From a checkpoint of a small self-supervised image encoder.
Data: 22605 training examples, 149.5 epochs.
Rows from block 13 of a small self-supervised image encoder, named by matrix and row number. Rows with one number belong to one channel. Each number is 500 + 40 x the weight over its row's rms, rounded and kept within 0 to 999. All counts start at 0. Numbers have three digits each.
Before each channel's rows are labels from the 100 images, of 14848, where the channel reaches its highest value: "strongest on" is what is common among them; "colour at peak" is the nearest of a few named colours to the mean colour under the peak. Only what is clearly more common there than usual is listed. The data: stained colorectal tissue patches (NCT-CRC-HE-100K).
# convs0: expand pointwise conv (model.blocks.13.convs.0.weight, 480x160x1x1), inputs 0-159
# convs1: depthwise 3x3 conv, stride 2 (model.blocks.13.convs.1.weight, 480x1x3x3), a 3x3 kernel
# convs2: project pointwise conv (model.blocks.13.convs.2.weight, 320x480x1x1, transposed), outputs 0-106

strongest on: tissue: adipose tissue
colour at peak: white
convs0.334:547522470513513512427532495508507493379479504522543521480489525564526479499486512491464521525493504531481494464565451495501495407473489488532494407466467515518454474562534443525516547468517476491515416473642453476506519485455540465454652464469503485455414508472485409493515544534493476499507582465466405485442521526473481533543482465460464491361498508481477513579506513452502490478468501498437496482529471455484490482490496474494545486490530484512519504563535526517481528487497516
convs1.334:496529526527573544511542555
convs2.334:515551494529487452554568563489549509522469483556553598497496476518473493446502553465535473506461410503475542509482497482569532472449534520493455595537441524511507390513460483488516565502515493563518463511474575477572497498515502482483475481481508506481447448453422488472575542525534478498458492493582505543508573462463516

strongest on: tissue: normal colon mucosa; tissue: lymphocytes
colour at peak: grey
convs0.365:498535488480466530498576476485505501463523461438573490430488564438408539536505494518532576503438479551445491526513460452469521501509485525494499538540539528538445526480547504479512543489383489486539471462515466521594506553415439429383517529459558487444479574414560496464502474544428503503459535479491471524537513480531386498457444515485500511484466415512523513488575505490515475508481475520517518486544518515553519504437532528461456545504513464465478455478459484485472475483519528
convs1.365:497509515507567567517542555
convs2.365:487499557579456413452488491543542446480507546526452483457507452446480480427458507518494504558507474497520533523491402484471542462509495526493521546457477573486538477504401466556559548541490459560507552617475508559519512534446469514514538494501454542523533541473554443535538495542448506528458519485508472572500509478533480

strongest on: tissue: adipose tissue
colour at peak: white
convs0.339:565598460491479546565546455511491510462527445515567505477483478472491516497493521542423521475444423510472556461505515577441469460557508476484518415488517502548515543487525450474519519424434528490482431515544485500472547568460446473526522531487506497461483499490497469510510512503518476543570533535465468532424572508494436463578470459491438555457550427491507555528500530480545443510539491532459587509497446599505581497429523455484519436536523529504490495561523536513435514493479499
convs1.339:499478492467543555456551557
convs2.339:559466532486438476437561522453516485508522494520528524543522435529461518483458516546518491477465552527528460574550499467519462453501553490535536530451519500508596495501502578447507521457490465514578468496535502479557513538439516453405495437505516459548435493578504494509516415515510498480526530498517442478516484536603483

strongest on: tissue: adipose tissue
colour at peak: white
convs0.376:484494414457501471437508488515436487446562470529446502498499501480540491476490482523483502453487536463524463465443548567436425518491462498542440509535431443501531458442512516524486548496503508513511451550473488511452541582509564532490533505572465511537510493466532469551544481553533433483486497489486542524488416531513542435496379560504575552473425568576518517570464500459482516489533556398509453542565490519502495495467506556500469570477575539499516508551470489493493457480536466
convs1.376:469492493487553545497564565
convs2.376:437472456462467540530500490519415481525525458523547491455499525485490421512494447466490491465512484576557519537547539465461496471509497541522549506510529516470521481472547547514499473459547493520505491503469477455492503490508465569446459498494536478455481513500507549472580547447441542528471407466556519539465414498593564

strongest on: tissue: lymphocytes
colour at peak: brown
convs0.245:490552497520475481516467482523505536499543466489526507452476504476433548562595504522579557517494478480455504600479480437480506498523509554428484592543562490458457514454467528476500439515453487470503542419465513579645533514517458512471438514476530486507497526495561470500564423509488500505534506537509516514541476471549440491402496501527478467510499471519535517442576499512517503528492544512577533505511530548524558502405572560528425495538546498458516509446460494542490480514510507
convs1.245:482490481502557551486570551
convs2.245:536509500556556425524511510504525500486481537462397392533417476506490504500497485534510546532518485461476483484463502585506462618560485486489527467482527492484406524509483404523531512509526436532513574565527530604491536521486523513551525517471395563534523506533547465548442509489502459518495505489435429479517515470467482

strongest on: tissue: lymphocytes
colour at peak: brown
convs0.408:447510507503477476539516526499512522531546555420441521457454437470529518537548521480510499472473470469496482540414439524518517563600496551503514530507534552472460463458560507449492524526497490503566502532456494619514545609446486486436468555488540424553501476461546590498497479523503519511468522543499503531510494446513448528438511560542503459505441501520503472460524481517511463500576524454543458490493475483510481603501509543488388520463553495468502507384493503507479516465556511
convs1.408:516557540522577542496533511
convs2.408:573468520480504497504522506453498524486521439519477449553494524479516520540503464506503620479529509424554528527574549523472492519477528471519546472451568548482550499570532471501562496474484527552567551572561520511485481459521458511424474533505463493535488548466553468528462495528480509478499492527449438370573513491491453

strongest on: tissue: adipose tissue
colour at peak: white
convs0.345:485530519509484459460515505469462489503501544425388498461478512482530503503488559472450458435560518521556451500398448471488504537564484526502499481488488534475506472517536437490551509471521531470539439478501452535471603550464525480464528508489486440537476481509463555421477541554478519500445507523508472517479489478479503579472527562456504455452466593502502396508462503493512483540600464471467501485506439464438473607553468478509409513504569500486515479443529524514539526449548551
convs1.345:527542542549555526541546515
convs2.345:550466513515485457461563508465537471515491517501525477509485481444484430426553513584480514480439474440549427576520514465592494508509493519495491507482527498542533454505520564507531496484565619538485521528579494543499499488482491514518467426573540451472469560448516526489461412579536482521541527476500512424551539540513463

strongest on: tissue: adipose tissue
colour at peak: white
convs0.103:433545402418497531435498526529490497515588523505489460464516545562572502503524501458538431507513600498593480523462540524452509507528488525492486501559415450557489541473523454530517558538589545527530485537471485541504496503489517536464519509494489442515490501475494519514547537454484432519447513473531455478496523449551550463485465570545522517479500576593560572469496542472509441441515581476464504456543536489546418541499480505510516529483533477494520502475516445546556465428526499
convs1.103:506517510515572551510555554
convs2.103:514487529436454530532477519453504466588557449502528492501416535445477505473497433513421501560479529519484485508534535489465594506565475500464523502556480549523507514415493507467528514490529492437503523486475482475503504487511577568467478481523536519452519471467547517498577453492517557575448489512493494517530507498527539

strongest on: tissue: lymphocytes
colour at peak: brown
convs0.96:535576453449530517490485500530514512479527490520555490420506491527510583547668516504606543515484498458493491534516536520478464471492527534458528552583527487454467498499487523483508539519501482451520510482492436557562523516471519509496462513483494490483508463477492448501553419524507478451487535508452478542506551485641499501435514517539474493475502469533586532485559530494471493522468561479513479506498604516480484505388534486561461486458563500528513529494429450508499423516467493
convs1.96:489483508520577572502514545
convs2.96:490555523459548466567516536496501538528505460455469470570395559527471502502482494496550497469512527504466484467420538549508505625571488490508514465513473483493381521528491391487536535492503400498528561518475511539513476485522524552498457506478479539527527446516573503559449485496517517557477474485461456513455492449471503

strongest on: tissue: lymphocytes
colour at peak: brown
convs0.166:496452537515499475510492491477462508485497466463495454582462499508508511450423559547467509454590418513524492415519463527521535501404501439498491518504451531545571426490413557526491469466500541528498515517482553341431480497544496570534527458583512532493564532488484536481517487513489532498525497505531536545527513461488571544559522516412578482511510557516484518525476533472479575514442516481444503514501500477497493427548478425458535511474528462483503440529492476494547473512534526
convs1.166:501446424503456465501464464
convs2.166:526529501474508478614526517500457502505575418505476493556479541494477499488561468487537536539534431488468509470501577573462502557502487511475477481537491556491478505502474457475479543460532430487530500553510560561478468525462546565452527520458452529503500504548530483552495532468518471521457498452437436497567516481484571

strongest on: tissue: normal colon mucosa
colour at peak: brown
convs0.403:496476461538492503491512491486487466475492495482484498510512506493507441463420482529387500459551473515541524419506563535511565521474539443510503426461464444547593518483488488517501496477543546511477502543514468471337498496497535499517531558520522547531504565512499518492488548509502474556520492484455536559510508476443542524648510483446488478489498525485461499544361529487522492508533506493445510543520453514493481445587496432534537521440496480478484467572527565449475527521484472
convs1.403:499493488486440434513432465
convs2.403:510517519495531473512468523515505517499464465507420459554451534495489564513493454484529541530561490496505522395481519678471510626515503510452499470472498535461424539512506393482526516481519466508551566520479581504507490489501499508479492595426365503534506501507568451517492523471525456500471487512389469478535517408461496

strongest on: tissue: smooth muscle
colour at peak: pink
convs0.406:478460499505610493498502503507493474495471458446509532487528545490527489467508504488490512506495564576484460475502457480542467489483503530621534522486486592529472513530584456510443556488483462493518426505534380469520539441459530442437555521506482515567448514455475459472467508559453572551475526434478483499509427621479448526484512539476515413478387486475475484552489465508448551518474474506521477480480461471481526499523517501460458543503481542482511564502518532532486537505531419
convs1.406:496510517512567554508556556
convs2.406:492583521507440426523459438567503440552519563511521478493525455542521430518530483440495493495501421480480507458457514487487531492493538502474420558508413483520431543492482520560474509513552541574431463469444506533514520550480469489502434512467508526505563534470468518486538600456502491498541518477542545505471532513450526

strongest on: tissue: adipose tissue
colour at peak: white
convs0.58:510493447465552579503567497529506462482542456491491498466506438526436493487502547516496528480466510482528481485498477541470563562483472508544541507549436509468492435415474579496522519500454566514566541482466480500469448561475455561433526594515531467465523482463514465448520496518611560521484496516527526512561527470541475507556543463528542580474430477635554521499516471454519529503475500466474553482461523515582492454507470503464505470510586445530488482520453436533535464473558488
convs1.58:530521539493459490451453428
convs2.58:496496503513540524493531469506486466443438516514535583443503499499516504454532535515510503436497525474553456517471519500515456457410544561516526546567502436521450498583442442509550529523459487463466517549520459507468479461559512540520513516593506500489513480493554451497401511540447570480481562504431513499479541457509440

strongest on: tissue: adipose tissue
colour at peak: white
convs0.204:426405493546528457454469494483515502519477447521500515516535526445474499431490429520548594532507545562466397471503482516500513537461495502574518585536477519476486472502498524517456486487453497525513489535463451426522482474524474527485519478515460495507475521461477479505537448522466494486465456452474540505584442559530489476452449532491553489509382559570513459509520409495459568524433504478599478510552522487541559501478497551445466562507542547442485518499448455483535474477565453
convs1.204:494462462477451440497443458
convs2.204:525496507516459524559608555442521492518541485562507572484438482423484500451531521550505427493429491486451436552504504495600563519481521483527467539528482531570524449464498480492523554516476474476520482533524485486544493515523555461470538424506550529473436451485461549438514421589513462509481552505526473497553551506460509

strongest on: tissue: smooth muscle
colour at peak: pink
convs0.83:502537493429477533550396499535501507530519458487518541452525513448420479547566440474564534526588498486472550548508478558461510492542575526406623533490554449491501507450491513468535560512567498487515524511450469580555493522477472492499446483458507538479487501490543505508512476466398429419493453497461524539521498454494494522460517496539468550547533480506485466455515582544473451502531529517559416508547518571533490497421520571511485543502544470485454484468491506496489506518475481
convs1.83:499474459487449435485454449
convs2.83:421509475513501498520478535589453473468448510491539520450497427505526439512484576532482427465499449545489447495486491506471425453466550506515547538510496495546526482514509547532495528497507478510542403431455479461535545499498440452466508528536532483511438473543424515478487510485480508537452435513531510496468474435494424

strongest on: tissue: lymphocytes
colour at peak: brown
convs0.62:517537430477495491458464501552513475565526495487509516425446507522455514554638513498565525509557525475491550533498474521468478518528552520506517593523534514486490528498495538517541528510514535445548483494439383559533519504496525539486442551458484500465511494506519492430539460557494521460459456531494518565524498498550501544415542577514534491517459506554509490459535586544455525553508566479517462476506554512431483526464562507541413504473625501531464499457487494447557483513500466
convs1.62:527537537501560569488537532
convs2.62:509530529478510440543494490518489500513524431449504435549460541518449445475495494496541543485551516501457481489484562514469491559542495518501506448503468472509379545537483429507541503483533442559495558568473487585475464534517506588484463508504469543550568535522629483542461500512489480512519538456463477507478505477494539

strongest on: tissue: lymphocytes
colour at peak: grey
convs0.325:496496492525491489511558458550526578457486445586576538513533568441469479470488502609471561482493554508407435422556508489475484468482452411492435456462525446482530458516460519507485479425427492492454495512521487459495507533546461471504516509499458533500439468483484447493476479487459460476477483472493532501498499484465473510558476499421439586473448539471458547545510462509582487486494499510494540554516466538542524402454498467492551492517530495472475441621511541504495519568491494
convs1.325:489464452484440444488457459
convs2.325:512518487483488461528518507496521501457507523480447462480454469525509492479548505486545494507503456473538452421499535603530452568577482498511435527535543438466453488558535447535469497491528522487490546486559521542472495525503563422556527530525491492463507500523505503514389545493570455502542504458439471434518512431487514

strongest on: tissue: lymphocytes
colour at peak: grey; brown
convs0.268:514551524492463462486485471503549538484497522481531514445500498490509584587536543461542544537529512557438449549524478501553460454509498550492512524532555546498422428491532501412559469500486421458511522483498470499597514504470475425429519469442515418430454529428457506518490456563456527472546544516498439497511558466546401495440469507507459538487491480510535502476606464476507462490467471510500508523519515462546483542496471523476466456471549418454527462435466459523513464481483565
convs1.268:481502513502569564502548552
convs2.268:538514585537467431488504534491608514530483574576474499468431453499518543462484503488513490462454528430481499506433476505545480530520507520579480566486503518505484495510443414552539538538482490500493535548496553483567491474463496488529491498484491588504517442474481463478491496559504551547475554534474471510509549436464440

strongest on: tissue: adipose tissue
colour at peak: white
convs0.314:507554511508524491402516546502452488445531530485503414491408466553580557458532500495474473467512490498571462487475572501471467466479504525456475507608419514541479554516467437545505490505522566518466468527555484463498549494455509536523555466537523462476511495506453504449594490549489481480558524500487418488460540469587568468488477560477518489425532494541601504520497528423493527534479529532435523499497519510436485498515527454490505486466498515561536509497473448588510437450529533
convs1.314:506531520522521540461430435
convs2.314:478527552461549559551473524506508554489458459515580585568560519529524505488525520511455514464511462493542448532421548446454445418471452479480493492550500575549521446456399503492468483523470473470475557545514492527445456452445466534456530458549535485486565488519494483464440484560483539563421524480458507491495505525475436

strongest on: tissue: smooth muscle
colour at peak: pink
convs0.298:511503458475473444429537506574545509450513536571526519438456419518523520502525553520484540532459459442523495483513575565477526490475539479496453458508483533481468425570461513498472435531499471493446453498526484486502510509505505529420535558499490444429472477451531454529505515460650482508533531530500439500541564538508484549522518503523437512426474504552522527519532524478507486516489584507435521596477533556546499540483518457565533447421571537484447524545507499487465494448521470
convs1.298:494496491486438430484452446
convs2.298:451483549542434469400417462575514484480501532524469454461524455449504501458518496494475497452548460501496515426538440551444566503511460545534386521492505505474516529455507461578464456491531558505472524509459521489439493543499480515580502567490434521505551609466512489469538535532497455455519551460435574517559508507514537

strongest on: tissue: adipose tissue
colour at peak: white
convs0.231:472453579464568510470446534504543488488477505502488572459500545521537456483509542429515523561539451494512517486515465461593565459499583572529511481500483582536469520506498540527515553518501475536516451507505497458504458482530532461492549485513485444486440515495465497514446520446480594477475474497540423506516580537487486556531530507553478529500495539530500550497512504499380494400499524490500433448479468450467446544506436483429546566481509492531481643526509478519522505434497496
convs1.231:514478465481437447494446450
convs2.231:478485498492543469465487531524460503484496481452473439491484448499494429478427566538479556508558499522520493491515480516475443532543473516475519444442526517500527495519516509577478494453440481513551490532471451539428457507491440521527550512565463529588462593565562536562434466532454498488485507378487442488481362521503464

strongest on: tissue: lymphocytes
colour at peak: brown
convs0.252:451446548425626532509491522506431491447532485452471509561548527575500499455437491454463478449506558375498484451477495493563498540476518531521563484507462480487524515431545504499526603482530487537480498493500525488425522464486508492496562476590501482580462426512456490584491510454470513523510522449542516461497483496492572576538489526484539459474525470524502522610459446458486491437504480468493543521434439477542487441519471489478518512537474519496544544537481503526517494463529519
convs1.252:502471462493450449483443441
convs2.252:547507529578535489518502491473537559482505482528500502565486494510457555519462445424504629499584478443503576507477522511487493510472454479498510491457512566394485529515432445527558503520494415531474545619490550518495446475481470506452496513449393516578535523533524440515491536519434488502458534500467427494517514503493524

strongest on: tissue: normal colon mucosa
colour at peak: pink
convs0.139:502536606541488501595484518512429464502435462472484452482522576473499566497518474460528488458587424516516556513441413470510563503493499538440589533548498532513510464457493471457485560475477514497532493455534565494528558520520483483580528453506487514558488492535447517448502500488400475480492441480515484506466501481543554558437486491494515500483500528478563456496510483463450555517535514490506472432531464500414495509507509471477458551493481515430598505485485480618496485454475549
convs1.139:494527512512564570507551541
convs2.139:500500466572488469434565576465541535490494493438494481521510539482448485411510537553512493535494515439470517522534466478578551502557417501437506442453470499493494454505489493441490464476500534489446558538586484523472504482519500492530562422504508453505499551484519501546470395576567422498528511467507501518507512507504535

strongest on: tissue: adipose tissue
colour at peak: white
convs0.63:377442558401502479539509516472475540503462484502494499556548477506546507456475429534542486502457530508506541511467514466504517485476429509509479576539441533513484575511540508624417513498505488628481469537484483464535450453530485502455517434506493498501507476494496516534493458429502441486485506480548504426523454528529500472480441516482577578523454490539522479499517517484551525490479477525560453485493525563554553491489491541440501507547442622483523516494453447467486487474554517
convs1.63:498481464491433440492455450
convs2.63:555508529480420483525574512489519482569588508488548481501463489494490456457517528518534457483405514497449451570497511458557507518516553463525478534515482489561501476490494484559528529502485498544485501538527435483561440479462503493468458440558582555475483470478521547486486435592490536534557541453538501474480493546515490

strongest on: tissue: adipose tissue
colour at peak: white
convs0.222:475386539547538592485493503461506492515491439447487546499507629523515419446437529485459491517536514521500446484524479405513498505498549535562482480474486463536449494556513499493519463512482475536471487532477544437483459497575509479500512548516444509527475527515458490552475541497517550559493526388542474525510473544465502484601523479497520495531511496491460508515476488512502517445488468514502652536482446454490546453570452496444537493537454513518520535549525528497442548524526426
convs1.222:530474488504467454511432432
convs2.222:449527474477514517547479499550436509506512432440515474551462610515490464523504488475553512486600492515445518470508548537443488565492495497497531415477519502456424503577518428484564510460512441535550553533491485512490474459564479553426457573474444469528529519500605476582474534469471485492475474509464487511471486427511541

strongest on: tissue: adipose tissue
colour at peak: white
convs0.20:542479482512527540552564452483531525572488478483487543497584513489482428559509429458495471516443507535468479518538464516511487520527444494556569456413579478484515443513557487459474556498434441469546534509490447575495478480449503437480444567391518549520485453494490525527432553496519476530475508425412532474461473514434514552507483448546466507561516430455420477497480494576500487505518490500535467498491494479485476481495482532562487480493500508534498475479555577447473594521453488
convs1.20:495482481389495477506526508
convs2.20:456477541538461498404463529556519446515478523404527481525502471511531437459477562572473483479536498508517451514512466487445459464524483426524481486452572494484536465499501513537518547469488533513526484500524443536456485498562476458517512512613480482519490567525558518584431419586476513515469521463506506497471475470552435

strongest on: tissue: lymphocytes
colour at peak: brown
convs0.277:468542481416538528546443473496512509530513453467517498437529464484517551511614504498619511503521525493516538552438533593537496503546560578466554574591531485515506527470507512476486554518534529478542523546482409598516517517465475524545467516503512484538533484493475544492530439497460541460507490533409506548509538493592482477441548511548478551522501494549597526451533504509481468504526535508550468455512536530508474530456480512519450498459556495521525558469437454477492447499449481
convs1.277:493493486494571544492565552
convs2.277:513492555443490513502491519497517519537498492513477474553411544513490541529533430484548511437487555478472498451442535573483507612564505505577474501499512490483397553491532380494524506459537458466501588524487529498477487485496522556503429563475442557483528481479576502486489503495546554550505514519402512493513495452500525

strongest on: tissue: smooth muscle
colour at peak: pink
convs0.72:475479506434537525464475514486540475469523401455584507494513515490514507450492569506524545521508499489485519439567423529495509517436535490512513524516480535451486529488555493491524554515508534544533453524493497426499424523439504536482532505560516561507490494438432518483519471633450465514438492487538503533533488496520540555540420501493578409507432499560487451523531497500460569505399503480490503499556523511469523393509506475430568564530542514521526499565490488529499488495561444
convs1.72:491517516497557561507558558
convs2.72:462480436523486465493501468554497452412508545436512513483561502561461461499507509515567453504481480529587496502501422430483511464495490487516484499562458466469507468519533559452482587498561468552439471540541474514506502592420571481529537468489523473510510505499523489518507517445495459484495434490528542573456497481538540

strongest on: tissue: lymphocytes
colour at peak: grey; brown
convs0.148:457483478460510489468416533581484492450550504539458549483518477506558484486460518480470552474482395454456479425497470489473574487503479526519461476512482476454511439426523487426447455500454482567482513473514610520429518489427475442464566523533552494541466497481483493534480482542516491406501539500469545491569473515497516538527384492559517459474436457513509507581482512475487487513498503425522424518554456482524483510486422529448500537512457545496498530577471509514488512469530429
convs1.148:504465465492455421490460457
convs2.148:603509596472476456465463538464582490507499502546486485488435419520446566507449478475479552492489586453512462470453528521487525529553550508508493540501439525539452581452492474529521511501489469497489499492423552487539443537473490506478465491486462602570504462522523491487504484544487512537498596502446450465523538522456464

strongest on: tissue: lymphocytes
colour at peak: brown
convs0.209:497495477401540504470513476505501500476522475506542533483562532513511433470438505561429512495462584533498435458522553557508455443515520471496504393460497455500540492492507493565526551460536520502537502548528408531434498485453436465452525479508512520520502462448502500490507509560512491425435550438483516480512508458459479541639515475471454546492501480475475567543413542490507427504529518498468498444512440533537475452494442496516524458481499452575499505572516586483467525545462474
convs1.209:496476484462446429474459458
convs2.209:498493474522542508450437502506507568448447504400464397527500549555504531531466507480499559561572512476475508438511518538450458549515464487392547396463507485475412545519512430492491469510486510495480539481532492505465490468562480460524522523469445500562550538523541456582394518490505418478520508518428477439490507458436454

strongest on: tissue: smooth muscle
colour at peak: pink
convs0.388:456482442499544519538504422488494516532563533464525469523448508511540544494555539528551484527443545482517502523506484496558407497464539518516521579573469509515445507513528524474516536561504489501546474571478431487520436589535508581439472544515528498538541467466491514513548455584490540595564508462484501597497500526582485480481466492506588441532509469563552506473520481474445545492447496474492498509462572444496495503501494539448477528535569486531525516477426430447485430521513464
convs1.388:516545523529568549515539544
convs2.388:523497518440474455531500496504466416487492499459495506524486483537515472523511451480521521486459531534621495501531523488466540494543627457480534530619449537541438530516535479489483569495525461557479499535485505512506491562515548508463469506518531513448530475471545501459524527477481561513455475484496519498457515492547488

strongest on: tissue: smooth muscle
colour at peak: white
convs0.375:475490491425474447524546460486499530508528571513468508503525419452513555544546488538522542487441470488474474535439530546479495542503454491460421589549512500500505494459467542514487440525532478496540538477466521563524526553518488493441464528518535462528506451472588495530522404434542484502513509543513562503548454464558460478403503560520492536494494466534529461475528493492577468545540505453554476570498520555516518552458491592560386493532540515440483473450418469485497459492529519
convs1.375:480451482483433456484450458
convs2.375:524518505519451453518502501473588452489512526530537551461464441505453507446523529478442465507431445492484463500505491449545559477493524474496432620581423458552491481433463481497486525546541495520443467493515517499546524566497580442515499392520548512458513444485429484459546519523532484481524540521527538501511595520506494

strongest on: tissue: adipose tissue
colour at peak: white
convs0.224:486503475576508546496525525522540491479520538547499534475440532580542512501545539394533537535508457460484542500521479501435535551495552526549499522542451514543429513501524506452544510573523476516460453441455561477523503526519552547475508501512504428509448464513485429558541478458532414565527482494551457535511513521546506556465427563613498451485487535567528468491548488484469479465512542453488531626461509488497521573459484511467496534520532552455462535473466465519525486439528435
convs1.224:488466474478446443482442454
convs2.224:477489557503512500486469495564528424511402543529503532513468431495486491493500534561506480456494453520512405458382478544501434531494481523594401560456546439474499504525507480502541515467542481477570502497482493529472503548424504465558487541555441536507424527553544512501448503496547532563517520494449510476529437487507437

strongest on: tissue: smooth muscle
colour at peak: pink
convs0.119:448434500462567487489476460506495534508550555452495499624543512520509526482513458540505533493437504469465424508500477518586595528471494531542518574517503517427519560443509542505445510516510436554508529549450472505526492483476508542473491457548510505550524446500507547570534451451447431583514542448512550515552440475520466475478471509524518436542491433534495516526492384510538520483478475422567511531423488492522555451481519558491487590531473524471514517469468486526494492520543525
convs1.119:485512523507565552518553558
convs2.119:505525566431483510472483499513419462543472575476475483520571465535614444574501484535495509456459492453522478516468464497410488485503502489512505501457538587544524509518527535485446514441439504447501488477521450514427525502460468469471525523519494514529517541550492554528457485463534576531477479490486464500467417531478445

strongest on: tissue: lymphocytes
colour at peak: grey; brown
convs0.75:447450444482556512538484471501493475520504472465462554524571462481490436474498472478473507482563618572526527467476551588600549548524499522614572488475488475551528524453530488486529510496502527519498512527461375511422491496516464471490513555510508515566482520506460503523457512500440514553573449533449562511523471500468508524542521502513507543542456560498481469513435407523490470475530455451518520533505438550558500480547457523491495490466522518433484518533511544431533534525540444
convs1.75:501470465473428446481457466
convs2.75:470527447543548451497503520516450467418478478474416513503517498449514488482455528560453507529573455525565539446590457562502562496484525474437515449487472531503550486515493510478473544528464490541572483499504531500499594558553508443455593530474440415526463552500507468531521476492510416448439439487473481507516509465517490

strongest on: tissue: adipose tissue
colour at peak: white
convs0.462:522462435461552462476577452527465547473539479493514476532494450532506542486521523618497547453430487489479462444487565596527488495447466464538458518524495541491548464451374588515469457477428500511512556547504484484457495503455501549500513555562503519462584442457477503485515440495614547534514546496465562491532511449530480463521537488477518550488459504522525556562508466461470513534437520450494513529420529505494498441468495491513477476487561494533525496563444472474524453511512518
convs1.462:479470460477420434512503501
convs2.462:588470441545498448530530503423573492445515481567449459509495492418435528433509501465427572486463449462515529503552524488561539520502451504528510520468494430528558482443508494474501433522551539559494542534565575512558553544455490524497515459463511496487467517472462468501532525471526410418604478480477471423628555534500549

strongest on: tissue: lymphocytes
colour at peak: grey; brown
convs0.144:520581493455485451528482503492500495514510521465485479505472453485533568524589534503508526419603516571497505516460508560530506488545481528482537560537536537486512510474457497495503461484542540460537560460468456545524586492482468509546475500464505473483522496539437520369514462555442515472499473568479524559512512395565474526427566579506502506485464458497541487478522520501526512611533482479512523475479488554478511521500552478548384445473487473497510443436474496519585491517470528
convs1.144:519518519535547557536552551
convs2.144:498519507504534427453503517522527486525482484465426424515461487476490477447466517545522538552506558485497483461491466543588519585594467498493479448439512477508472495546524452559505484480499533522507587549495486599451514495508490507575505518532486488524516556450588509526451444591552471519534528450458493487496460478473465